A small autoregressive pixel model, trained from scratch: layers 10, muon at rate 0.017.
Rows from block 3, named by matrix and row number. Rows with one number belong to one neuron. Each number is 500 + 40 x the weight over its row's rms, rounded and kept within 0 to 999. All counts start at 0. Numbers have three digits each. After the name is the row's rms in percent of the matrix's.
# gate: MLP gate (model.blocks.3.mlp.gate.weight, 768x192), inputs 64-127
# fc1: MLP up (model.blocks.3.mlp.fc1.weight, 768x192), inputs 64-127
# fc2: MLP down (model.blocks.3.mlp.fc2.weight, 192x768, transposed), outputs 64-127
gate.165 098:553456496528472400523568435510459497432482585454521532510512514486504488454497513498543556551437512551503445380480535510473472450464496442478450478549480427507516528444572439549451538557547512
gate.166 084:491462521538479516478460494525531480562589445597489539446561446449489487489428543439534504499538367452453451484503583554524401516470527498422494513492463502491522493479527495483524562444512498
gate.167 105:487588535486462566492520530526551460522440559534449529550488451415506545449444517475517492532445497377423460530554528458467501504529581494545523544535540501543475464513494554474511516529510554
gate.168 085:556523379474486602454504424542570566539524478541506598503432497551504503495497484500469471476532468510467516473506520472499510483515515524502531491563456511535472442535419517457426469473549480
gate.169 104:537580497486530491457555524518564519506540499546504466496529485493529496483517432498527503529594565495543462553476512471547493449541509497498493522549540560472459497460572537492545491490526462
gate.170 111:475464468511503463481488494497523469487482508531492502515477448409442483464531501524459442497514551507535485509527491541467477523486523514459498505545431527511542496537535481528565554547534552
gate.171 061:458461509533538486481485509477522517499474445533506457454594523471536457494512400557515460502562477440542496443453443584548475440529518487516579497471485518506526463533537520477535517540516554
gate.172 141:480477506454413484444515527496456516500537569540573458550521525559498480535453510504575516584448494519498524474496465531489569490421442472493453485479525487484535525551540466538452518439537450
gate.173 053:476511510494523471598500464477520442506528565538484494543473530444452507482474481558522446596504531463461474559495529488517477529531486488530482436484500494533476448462462563471558481491533526
gate.174 101:588505445482440497492533578417455588499499470531516565537569563481560491524525438530522520504520471426511491482500444534498450551505495542512524552405455528467512432515483506482508433491579487
gate.175 104:503513548577465474530488461535491573594510459533475487495532526467564516461479565501490470517477541622503523469484478510500554510466562547492493493489509545477466533522506545427480449449495476
gate.176 091:556538451522459536476510503470430499502580519434471508482578467446425533505490502566558441396481502480489515545544548454551471523466534480514541474480545526518534519495480461489507453588544476
gate.177 100:462439546480550540551490497452416512509454465585481527543447530557611501497450521487521596478496472502514575472559554459529448469530531439575456449509491492469482554539415452528499534513484458
gate.178 084:514484552492488522507463515414487580498467400499539503523517437460377507440480473477515509538560527507503554508492473530535532449533511484489511494418487418432517487514444502529505496514533466
gate.179 117:522564479526447533416483574525527496501441519480519508521511437402537533561558430513488482463497504511505539437493495509488558490553489438572476491497525508526470537468478459500514429547495487
gate.180 063:497533542573473428512496452471527476555483429484521455476500419548491441484556474456481479509480493498505551570487538471550438519459513519560483490491426457491526511439488460518502467481502456
gate.181 078:463437485511520523558571483566450484503435481487413477482560451537536527459571480520500488438537505541442449500540568534581471482484544459421455502476533520431439510543484440435467526522488545
gate.182 100:485476475482459418580453460473536469596495474574515593502561513541495471494469507560450503511483454504442513477545490543524447574432499446471476499447487502537473531501516555535533430545542454
gate.183 041:581422453444484528463461540556524542545601433463517499458534498503528443540448500444526551537500381449414476533511470581510507486560502561516502520500546565495544469487528500500469515464470493
gate.184 102:480541479485558603523441517519541426479491566474466489502504500408475442463509440446479543548485550516499522509525523495527546462573470453445476460488506548489598466508503553452491459497414463
gate.185 105:463490487541549438586470504423486426514366491457503463551499496479488474459490521521535540494450522496497463507492470591518524366493421474506480477497550535532473568520546477474491555506518516
gate.186 091:483534579528481496462553463443513510490589489508563474523468469514484472482520460491555471544491467560610504496470552432549499464471537535470593471503485444560463550511477498541526471435558533
gate.187 105:531509496541539389537525452414448532543537448514572519531491479507528550504478464522514520528511488503515448446477517429491441537460511577486532455490506498418476458515532427485485435540533489
gate.188 077:456461453485492512489550441510452554579443508481555548502477528480509477509510484455514515515466488474500460561550507523484571556558485444516494504460509471504502464450539545439502500543570475
gate.189 100:494569429498540445478474487504496593519523548502471520540450481532437525509531494504534486484406473515529439464515487479499468517551504532485496512453443474547481519510543476545446443490566434
gate.190 081:521520487564521513581510479468506438498534502471459490442530522480409423528546600489581489521514461496536512539456456460515527469494477534504526530495534515488482501505441558463460545494500414
gate.191 078:483371516449521520508553504540430514473452536501503469500421470525483546477512462539500513485448495463545513549558523516459482467523537456445423532500514535488480478538534526437493531462545537
gate.192 096:478526519446438475513523431539565449523516537561465443492505542559545525553459452451509512543512491510483493504554511478410520496510522558421597458471490472580382501509527546465451547557485448
gate.193 092:504446469516464460510489484442424549486486539554448511539511470502551469498506554554489560513511491562532521547522528509440434444548485470511530432502465465527536547539523525437575518512477509
gate.194 095:526472524511492533484555502476453483520420555475573510548563530459517520434434556470442451509531495486454476537506519565480501489508479544432502467445502517511412432495535484519484501474524540
gate.195 107:540477523478460497441436557537460519512447517485601498473554542585460545474527497493539479470484448517523557421523456505509503506511497522526527555481461504487514533550446480487472504492581485
fc1.165 104:531526502503515522483484469476449445522436524477527512444519461479552461552480540486525513529476538555479494450518470567479547393526469469558450540515506474452527581521509520498437447554527505
fc1.166 070:488483454484541521510517453452503438463431558393486505563488526544431485534596437565487531495543541608543561560539443452472544503568521487563525545468563491520471487529437489552442473515479499
fc1.167 099:486474502536491508529501467505514558438558432508527507487489443559546401538570496519516526503547490589466477458523527531511505440560419475496452540475544482496506485468466496521498505520520527
fc1.168 083:479522491531456497490500503479465486539521491500525527500420502457472561553502502534422526485467435490505497559485468462533525576484509478514456481500414499518520597558480507428511497434530539
fc1.169 100:413466490404547521471508554554561459473495516442525465501474577479451453488448502558435522465511457487454541545551526574517549471458501541511515550468498424478464534465464491512547540544477520
fc1.170 122:402506423492527534504452531453447536523521570453463503470547514564556461561481490574478449516513545512486490468524442544503501469553524522503553519527533525529550532412589511495543522446523469
fc1.171 049:470447465437409513522508520549503481556533543521448496505407487480509477580477544436490554557498541568476503510505549407553507529481527501490485434548478529554516540529445378464430543454477491
fc1.172 140:542508477467490480545482478521542488463473504529495475574474517558535507511488520460493549505448536447536458442535580492497532500526491572503538541494552554510546470507452532450498448480413481
fc1.173 045:446473527474508482571563481475457434501556544517486498543445517456492514509468526555506436552499511450493468565481503538528434513493485526517527430503499496558434500498443561471508478494513493
fc1.174 095:536562507503480479418488475435515458458577508511553488548476541542483519470470501440500497515497480440516507528475524471604556478462465485498524468481525478469483535428440490495493559462471531
fc1.175 114:448534505482536508433551524533512479570444516546403451553478414489536513505472435525504520521534558536495491467481458565457497509484541550537459428490543528480484540446527474497570525504465515
fc1.176 088:475479530496536560499476507578555498465439486544513484550502509525548559536510503408475518550501484463455438453393525517478497488487474460520520553521485497489486528517495490488500493481487554
fc1.177 090:455370519481506540554514453455443590483353509554454503502519485532550498513518566547473540547477473454537542504502501532496416420473431499574516459508454538556565519533508460504530505481516539
fc1.178 091:480534546484504570492470538470475469492475452430532469483503527498492435492471493504458519474562504523477465519517482467505509536542496563510530456473449501478484507442437460504550492450431531
fc1.179 121:524504500567491492503548524521514440499390485575566404479514488451490528550535445528492498508439513472523529540564502494488514497485466445563478517515540472499525492427477523513488487531575537
fc1.180 066:537459460431460480534497520503535470437474493521469504522487587536502445477445475503534496563518546474467534468470474465516521476552535446503501526484545532497455490511529479526499433443569518
fc1.181 083:439537476511440520534458505467482548486506493559487570515518463477553515527534528501534507548482500504528468418482457525512565518475537568504550563517560501496418530466454551485502540511448433
fc1.182 109:513518476524409484518483557474478594472559592566469540567503499535508471439499528498450542479503502460457525420431485487439529488427513531484510489495503543463498504546540429504455451487458536
fc1.183 037:420575509560534464491540452441494445470437551544497516554459533504465547492509493560469466495491580523580531487500507484508475477398484475475517511471465450507424521453472510534577410555527562
fc1.184 103:503463457475468524450502494456493496424535534516517483519466564500421532588407510547502417480512526493565495395460572546497518499528536561508484490505511458471383507523439488554468483541453469
fc1.185 097:518473511570487490501531493513502495523447464486529538570426492419428452522485466516429478484512529439472547446504488552470542415462456509503438422489507501476518484519534491504484631531464578
fc1.186 089:478466574492504524460492503570485500494422486490528484515495479524475541504517536544524490423486552522494511502555504608483504443518424439492493576523438557473505509549530521480465515562531531
fc1.187 100:497444512524518508471490572468521474437494521513480514517510560532529445512431505477435475485491523431478484517442518494487484505491496514484433490500507505533502517537462528538477523565445534
fc1.188 080:432501512541482492457463463481484506486522540484515467483516493567516468490453567470514503458485469526519535523497531441554453512426513506510490408508481435478467466487507558540495420584505545
fc1.189 106:490462464423454509561497491438516465515429447467497437505490550503549459543502531522475518476532507516485533510514500542471519578474546503542513519519506531473512517508464445446522489539447538
fc1.190 074:450542473520499539497512498487587533499467528513603496544562452563483511510430449463459460374516438505494516561575562516543524472562444591486464485484458529460470500499482481420506465488513484
fc1.191 089:475519494501439457531504433522546463442478469510563540455413461551514546557496543484417474483551446456497496409469488527552483450523512551493488459601519491572501554544492466534499489580488500
fc1.192 091:519533507575534501448468552505477520537471452537547511514488461506519511475441488493535523509492489524501501502423460555512525535460505486589489471499540435483567428583548500449476439524428539
fc1.193 080:501512525463467460473426549517550583492500501490515509546509487535530531556531505512482481564495444500473440503455527519529431492543475511492523572565541527500503488441524516571493473533530516
fc1.194 102:532513474477563476459462568538481457512498522495542477470491475497559493438488552465502529525522492489517504456508505527463573478492479471602467441483491575477548502578482467454493504527475523
fc1.195 097:542507465443444455476472559502409491532471562450551496545502546572463513489507493539564476458513479462576556448490553535434502481481424541540540554520427514530521503532498465495536513520529510
fc2.165 089:537542459389471518554490485447494538549497536488456543501563511496487496524441474451508517488521519436535504550442411451434472513458530531538536519447458493495483542469519491545509494553421498
fc2.166 078:538518539472495528451474531555485530534520502508525552516542472489495448432452506520480497512491414366465454460448553530507469518473502502541459449541441510506514486488566529569540516445483573
fc2.167 103:505418593473567549568551541530415436541527456498531503561566506394503515561499477463605497536494519500515509414551496495537415486554483525497538463514527509493486413503487438346515506485526463
fc2.168 080:497445540454532527471468500539543505439461540529533475404515457490442542411453498469476504479489509426448519438495540493477500476513492555525447514521526541426491492550441513479506513564474485
fc2.169 101:505488526560471510494445429530560578531463487560534486491473496516423510519483519473493562545511519516579514511539527529573493472613552488503486495493485523468466499490460471507529561488459436
fc2.170 110:468530535506546507527513496527532479484455501469482470470569523555463591489398500479547481492521476537559427533480481497496465508529467504497473533522570503465444489505450444544451530469490547
fc2.171 057:511469490510503546564486500485454490547480444534521459486519467462432473456520445494490495574455497450552462457459519524530514497517459454450492548505506510473532429562464590491553444604523609
fc2.172 127:483500511468485438524499507397498529471554498441557481501503440492527472415460478588469463492466485443492452497531503477497590492486478437454499511517543520474509589525570538534464564409480506
fc2.173 052:496474587554456570477489526520492517429437520508484538410526453547454500505448483522522529451538432500605523463494571513518520508507504584509472542496515568454460483521513435536489588504485514
fc2.174 096:477444507470498476553451450489537497481549512471456473498435445531436455470495483542539498557489499504485526547602492535520467468521493493464561507551503541444533520574546492528428501533506481
fc2.175 107:522503465583477489459538430453566516519505547536549517487464443483564490431412462543521512589446460525517484476514437459489472545512534455486464406564454468456507512499522470489544532481515538
fc2.176 096:455513462510505454514568511486544527546446522485480558524454500579494420552545537503484569479456475570430561522485489532552457472526504482459586441485507520487442463493466492512468512453510510
fc2.177 091:487544460505469487488491578508507501476557538510434477415551471528494435483532437500396433527534495557487459521516450528508548499535458480487512575557445526553544445469565536466441438517473529
fc2.178 088:483569577381483505405574490481467545524524507499542499464440543518556430579575470585519416508450465456489462504499432475540520446508505487472477537528497503466495520489500507476420485534468535
fc2.179 111:490527486462551517391567467483517560546537522525446560514513492507466461534466547508515525524481503519455525461524558547509490466479502493445464531424478606447465431505433527526510498482475456
fc2.180 062:545506544470599507596520528435520542570556488587552498533409531514538494478491545519487536498415529502527514581487470435502488508491453474540510468507513520475521479544440469523497529436515496
fc2.181 081:549513497496491505512496495509577500534505494489491447577413534449507484625485522496524518539531468494487530494469479522483498546548546466523519479534490472536534486525480552501479465485599453
fc2.182 094:503447583432498453538562514525433502532518508532572467523455482474499433538567466521475484533453542492537483548461438463427506574491462456491441500484504472572489486549500547574441539538507498
fc2.183 042:505420503448477519489495515518544543534575538577494562506521502519502480567461484439494568555560438407412472526528545540453491466537513537497530483547524549461484475488492505492497502433504474
fc2.184 099:473478517447521469440539512505483493533431469630433486550552500496522523483554505422521585465555553462566517463536492441484489447507420483509503461441474555557503456538498558506555477485510480
fc2.185 098:529434459505461484569452507499523517415457521532537469488541486506498542432521461447485576495513505453438530524535485472571440585507548537508487517534490471518434497536409464486530467515455482
fc2.186 094:510496488545514486517506500392437517562473543519502556454537563505448530526559493513470518553452431490541521454527570552392562488433454536547542510510487445532543478548504489500459477476476464
fc2.187 103:536509476517479433504521419499511513578477451521474463479450433523453431472543425477506458542561511485466474552569479477586454547473486526528560465476496407462555432477599428531510454464534524
fc2.188 076:417525514425507470519456584486467536517480474481486503525468511543534545451472486523533464425456526425465576488453518500435431494471516489602535531500447502498508533451499460487503493383511467
fc2.189 109:505500485533474580490511541474546453447479482451545419465561515567495513519591454494502466464556446563538502511532452529480385574522466480475585452570539491529534480438558483522481461491536444
fc2.190 079:494414456510472481527445566543404468518468419475399457505454487507535512539526421498479541495438477482465503504492504499491581456471557559517469509529537395539593529544520471500487488544486484
fc2.191 085:549466500480484439496484495480514410451534426563450515517527456448422468572467497507506473486533453511456574515530389578502494526462500539518500507531492485528496504516542492482528544519521469
fc2.192 090:494518499514496508522459487510522439529465494459532499525525522511526515495469546405520511542449486538505606480401515516560553495536496476527570449491522494448503517363507504587530508500561500
fc2.193 083:543520489481477534445512483508442444464452468449458497515467447475509562564489494446545487475517479551523411498469447500532494520485486544522604506474561573482479488546498475553499484429514417
fc2.194 092:449543497484465554496491441496600499481582484449474505512467426542525439417459504502494482492487454515513506486482450509431418485520562552460540491532490495495456506520501496465462549549517517
fc2.195 103:474534583500483555533437495507537458518555417522515521492539463478533564515520471504481504556507456487424483523505486455462418458438500470584536442502512396510498504407556484488585478476513480