A small autoregressive pixel model, trained from scratch.
Training: muon at rate 0.017, batches of 64.
Rows from block 2 of a small autoregressive pixel model, named by matrix and row number. Rows with one number belong to one neuron. Each number is 500 + 50 x the weight over its row's rms, rounded and kept within 0 to 999. All counts start at 0. Numbers have three digits each. After the name is the row's rms in percent of the matrix's.
After each neuron's rows are labels from the 100 images, of 14976, where the neuron reaches its largest size: "top examples" is what is common among them. Only what is clearly more common there than usual is listed. The data: aerial photos of the United States (SatlasPretrain).
# gate: MLP gate (model.blocks.2.mlp.gate.weight, 768x192), inputs 0-191
# fc1: MLP up (model.blocks.2.mlp.fc1.weight, 768x192), inputs 0-191
# fc2: MLP down (model.blocks.2.mlp.fc2.weight, 192x768, transposed), outputs 0-191

gate.183 102:475490511492545442527470575493555478503600439487415611568440554555484444438488595503573528548594544493478482470515448474530514470494532516554513525414431523489504372553517401472494529567431541526475502566466526520533517436508578452491520487499462520492474563547488505458527478552540492553513484451532515490475426492470504526507478611506582616458452515593534567451467446445534428503417535495496499524500484596534433554458392491538444490484570513435577472469584520454464422560544546626529551445534386395492456467529489473440571433588451452559472478437452457522443454554511437473
fc1.183 109:566524506546554486505429490526443525486485543548565461482590483460482559462514536447510469519540492541512512425520499634519528466559435636491481614495559462451497552444553491554586509381483479442623467502485444517541497555512521463543465470518425394576517525442530565490537505409578438457546458526569461499478512537515420491590537547393495519574514530522492496502486431415504549481505513437488438419501510465394455484539475440515387460450561534517528527477527530520496473497527494555481572473517461422547478428564526501501572528466589512447418445542415555462530507533418367562
fc2.183 095:525487437467423483540501610521489528559543642482465474440450457475544410465434476636520552457534504460509419578529398411477541509569532485539482383509426472500556463505489515446490488468573463470451555520501529541503472500457494441443524490514498474478502477552520451554457504578500510485457532526421493605524554496581598525531512484565455447471459467519495521501512514559470531543503457641592508433503383543557512595507467548484560530561484520440483476514491452494459435414411585511565493586452395571586456494517470533493472423541466518487568526439599507416423515502489497490
top examples: crop field

gate.283 093:585363501433521490496543505487606483538461416484545528514556541587604445494390482513460556500584483455509433467521539471482518426498566489569553547442541490568377515463541480496532469494561545518494549526462453468403633486497442545593561464447502483440465475429555492514460514427575474610447454461517573510543516468546358505539508418550456531497524395527565524456494502502552509520537513492618460479528526416545461521491430524485470504497515498477518477526520441601425461486418431453537580560433500582437575480537501524538462478421529519471490521441523492470425530503498479504
fc1.283 116:574539440486520548437506490451453492470529471571566489503462501462436514485482460501577481482382527549535471497456489347485439525482536566530532509523409425472531442533505616515442454472535577420489515512499487553526535488482509481566505426590513517456472579499485447524467464452534481502477497514458410429496465520498455517586479491512461529578588463522584637538395477669491457500486449522517477510528576521444446538477527429583568513498368510557519525529599420472472570470484488443438517507541463534545483463511523498511463523536426454581467476472484577654523497582437492516
fc2.283 088:449331510573553461560433547521538519568501495498456460516520463572534439529471521560480533570599455489448530539513585563444472480464490467514438485424551536496442544489512475482497481551492414593508490482492554487396466511491550505531508575512429493468590496503495487494475546456462509476594423557520545540496569476581544524424490467527516509424463495489446407500540586393514610546596570462581509505542413523592483441546421510390413439424518455499523468525438476545450475545399502512536494470476441487443611514525463510529544463458498521437479589473490448442473526483621485477
top examples: building

gate.213 052:486567470381438434554511447541572510561520416416454429536448501594452432541577523498528464496526455439453499497473525507487523538611534525475548532505590427537539490525523570491470455604491451587513528462410595424426431470550498476583543534486486483474589522482452549483460473481421513552505460385592499550557505563545498501498443460551573476474413542436479504436550515523477483551478508523521552509436474537414483491553532485550493502488435546455554454526528545477448350526500434483471543553523621424515499473543534447416499543527465514499561573536519410552497606510421475496
fc1.213 045:451570492589407453530542522578439552521491484519484504527462429495490482457531489522449520528479440485514559428385473497569469550530520444450523515469402556482553588546527482554568497490594537546541460512499533552546447422536521523593523548508431412451536492459522560455442431501504492404573456435446500498463435472470389526479530562486554503524393564437525576677508447433489472613397493482528432553568437436514424487515500385515570466508524499501475533559516534505445538569529481542452472501429491504526578496551492482577463536499472556521532534461478548485540420545406543481
fc2.213 050:545432654464589578612586437420528563472626543451416615556545425529489488506568550605504406544466570560500504499459457478496445505506532467484504456446418442478562542489482536512525525478510568492483439385444523458429518523552445523549468525485522527493559492396564508555504485485541508529472452497515458544552550423461533448504476539465539510616511458453452477492550445494533453458452478500482575458466542473400477483542504502591527455406482568482547482521536496483526459481466475519456513483463568472334560465482549566414522476505509523468576503556565522419476511451490527477
top examples: building

gate.159 103:555497555529489487602397465528475529453462495493529498436446482524529478499493544511531513496556474555485524430504565518462595542476521435428560548552510596421513529522596541463517493506434548591510459597454484579617479448567528449495576565524506524522473504371500439437462479420521421471518480489469481553509584471499489443474533490392448539434528493440534517591476501377441493545511454471536439473575498566484562476579551486510438478486572577471556415518499457548514554548538508485500534403466456521481547513555547487429470515511531480420407592452427458463522484490465476329
fc1.159 096:450485540506526429573494413488441401496498502595504513474427400520598548479545570456594473553556444474528518449460488511421538547483513403390556508490498538410552463630529553511477459496438480565485411516556466577542499515454476517460515571452502516547557535424502506498520504480486490435493492431475517572485508476453545436558433493518506528472579508480496611470530550455425530494478569540489477470519423497417520409479524572463442553467514522473529543488550469489527562588606482519584559474597473512540580536448520499435442538446545474564489421554413489371472510501415416489
fc2.159 109:515448483489523524505520518524531490608537503533534394495598509386558434511473531572531446517472521437449561499451554409516463530506487414570410528516441498462405509485405466529486535423542512462472538476562497565483516568479590415482537557586497440545528514534490581506433431510456538557523474438450566533582462460486501518461494499479472543481425405478519437505433511509498450420487491592545518533489527406515487429473539489537434496460502571556534458557529531554503474461427455558597392537384348550474452435572584501454499519596552542540507531472582468469475531558480511500
top examples: crop field

gate.290 101:435528490578431456517546567547493471412449501509532530519449493476452533463462538575431484582530434579452535604544567520438478523470488493526499516447444526537439555552496569529401461462503510475532561617532509454503495474475502441535576499467461461513462521581377484589627453562551539405520572458476462468419475562574534409504529496507501433478499468453580539453488530508518518551552516409497473524479485539552501389448552457486449435579490481652380450551393497525543535526490552563483507412539454446548481559491481425535505538544444488525539548504475473460542507509473437581
fc1.290 092:423584483577407468513565607593472434399445478500569574492440513446474492465501510528429369619486478541449513555478575533453455492513490537554479524494488444522421507552554492563437482515508486437515543635518540481458508502482469486503511467542514482517450541564414511600579494565511505443557593432493531512492463509584502457482487444472440467430399448453621440480475523513491538452597476406449451544546544506524522459475528432437546444588482436622471510533430523567543512487514560514461474433533493447504518505454548475538460491559418467561515521524513522464585515555485442555
fc2.290 097:554481569409516501515488544471472397457475593552449467445525506414565452431501539516522550496481629467567537416562413516513422529553479408476508448488578552521568443481491444499446482511459418554482515438459495466525536529489591453471404489501548519536571469544547536449539458496467438493520415479555488518490649522504507512511439531507501535567465529523466423506601571486403509432566484523517553474431455523494484559519533620525548468482523551528505510462616381530530422449489495577586485547427543518533488463497521619452490536517493480505484431550415487483382442474501512489
top examples: building

gate.261 088:461507513467406491392415464443400461499507624506477438520526588484513472540490501547514498468544487482505487507635462554533497516444590450566454530561416562551558470473463518482515457535487502445477557527582469531530585578556548464491608483476497501530405432488533520463527556520481487584468457515532513455507469498469509480474591603591514383484553471504409487500471543465490545460403498505489450539528568482516527545521491501486514533454487513604458468466556517534501435519562399616424538500540480419492535511387486424518549415571491517565542454460505525519383387522462528560
fc1.261 109:563482465587591539563508457597544523533571473500506567499605472458521555457530457487504534531565455503510461500429573413475515516521446473503550518473534541554440562460467430512438448440526526541578437510447415501458419460529440545430401616534576435441622477531425484466513453489487471522527502480447512512449592514493431515514392383566477521479408478477588457514477479533489480523560486493497497467576479515526521496494480467480489505515560515478481476462457459514499476522433631371592482527504555497492498464608465577385475571437497497475539430541490410531512573455590468492
fc2.261 098:438491444460496536511476549442482520467426496562536444435374605499523543498469477506513462474422520436473570487573489532489466595482515598551476500544516407510514528484585636478521517542436528532423505486586556533470530545482538468527526418498380514497384535444524485514471581504583524502510525479546521468470369540532473506461514631464507513514543530513450539555497525493452438502535424479460476606499536478545443432451485456570489495430425465480477520427421532527501564453551373552514508598579542504507491562431568503564448518521427516490516550437465499422494439605444480502
top examples: building

gate.470 115:505476559512445497457457620334568480422472484487582491530504457466537445481530564512546526503493550539480455499514500604537474416489472513474505542567413503447480556571409421493484446475486472519469457466523539527628430527456533426386496528353423509475427472555500533550612412369492466468424471478560561495501484556574507535544492516538564445546473456490534569482508462537480476409477540530468542547535488528493502539522499499446568529574549517542525529545487551474494508491481516520476468516452469543544509527570473564572496560472430552594587449434510454466441464431392462562
fc1.470 121:499482523520407462489506494494479520543634479433484630575471487554496475450433533433567445505452532512501599412503467462435449467477457461483491496559533386438448551563464617519528572481487461578477515476495464440529551513480548524422428577552533477456438463452608551660569484554493572478451609454501499521569427580557527529488453524520502383492451454575531473462564513424521471368477555474444501528520498544474519525507463461423504477524603478397546501475456482506491545476517467535490544516525508460572511536454535477497501448412530523536489509550577401532509536484510513476
fc2.470 115:531436529475602453426431503434467469441409424539442517420486446416478510533526496600536649505555503504448510469584565450511506493510458502556442539431498516539495520400540411480489587520483486528470519485526544618510462459552514511505464447541459609508535460507424455453445499540415551511496443576529518502536516541561492477486468521556495593460572532471497525515444421601470546543491552591508504502539523487452497449481496460456538529389556449489424508595499465537517428530579556432498508464444498560529525490472493522463480591656577491471453477546422528490423456538409522448
top examples: building

gate.51 096:495486570588507576582497539426570517583339609548593422431414506512490575479525496540550527520544487437417514520547518411520495487538454456488543539560483563472527541500578597498471408561466438553454523505489414473453451558467424463521437481559522537479544523453509576514545559491465418541458526508427479586501492463436529519403529475477445470580428514490402526426505593404488536537470541523464536476534551627583469518436453503483458530527525540542479505512478497483440450443494441498405526473555460404509433488435585503496540467493441513487446563497548459494467553507489481529
fc1.51 098:472550444584476467512382468511430418534516501571534594419604364441495451440486441499454584513543485469539504542429570519507506525504509410556448543567511520456440421558576439544548515526556537512475529505475480495430513584486444455528505481504463474433434588462543443407428494512558586540480393531458522550444506492435516497474518515583373408581517529443542438515550484484592521408529525574505443544510503446521521553507509573510471531475602436495507524535530499477549487498481512553470434487509562474502637414547503518585487478531474583444497495422519509491459468492480480559
fc2.51 096:439401469531560414471551464506510551503387574484463402470429542469548552491502564486477460504440542504506469543591432496443414606534434525497494481529573499509499477506492527541454482406405469481433372543574430486572529518513524507502473520563582551527599486424506554584560462545439444567527536499511549473539509515435519559544562561582613522448463468529516539475466573405452542537479511423536576545558503506549445430478435499526524370530491570442454509506499512488488517453480577469463484461400475504594433545410490519526454501543482543521504428550504493552527473397529504501
top examples: building

gate.731 131:506451460554525583501617497512427484545558467468510470587524456515450447490496506483429507493497518477444544507498602501550521445505462492473632413498476513505556396480461441406473420512445530500461450544492457551551525429543513485491413517522411453555594563490539579544620455527586501509530492457476475546491492559496608529498528558399568519461439402522540530461450420459428460568428544485489498549500474544436532523502433443515492488522597489414551573560616522480548421493469430425517521485535484449453569540459547500547501438549539531522471550429519390517465581479443504544
fc1.731 108:581478530421484541467501559443571561480491531427590502443519561534489587592557430485544581500521479551493574513415446441477507457423598563420477471477543500495505597411436580540472511498531400592485526512420498453437566403502529435436536489470596507407469517500533547504552452505493471479469522524520494515547529465539410471460421481410563427513548538400544493576545566498534437458513511512421434527444526544531578503428651467499468516475504501554469459488505478488493528478533529484438509459555574552514519502511448525450506500434554467566467483619509616511506412478498482466
fc2.731 117:437610459495443543487471500506446521536479474539429502557490387467460525457572452512489534456591480541475430546615562484502489492410529527524580497527479532444527492495480577477553535494572592428446443464394481499562453525484446461545459518602430480501491499509505526533450505509495564555576451515501568432494466434608449534528487435557515456516492423519362537509492495486488514587534584483528594539476525468456515528522439586501562554445546500393623458462437478449533468498477493490447428538561440461587519436511534457437494483521524481549597460504514357497444501481427425530
top examples: building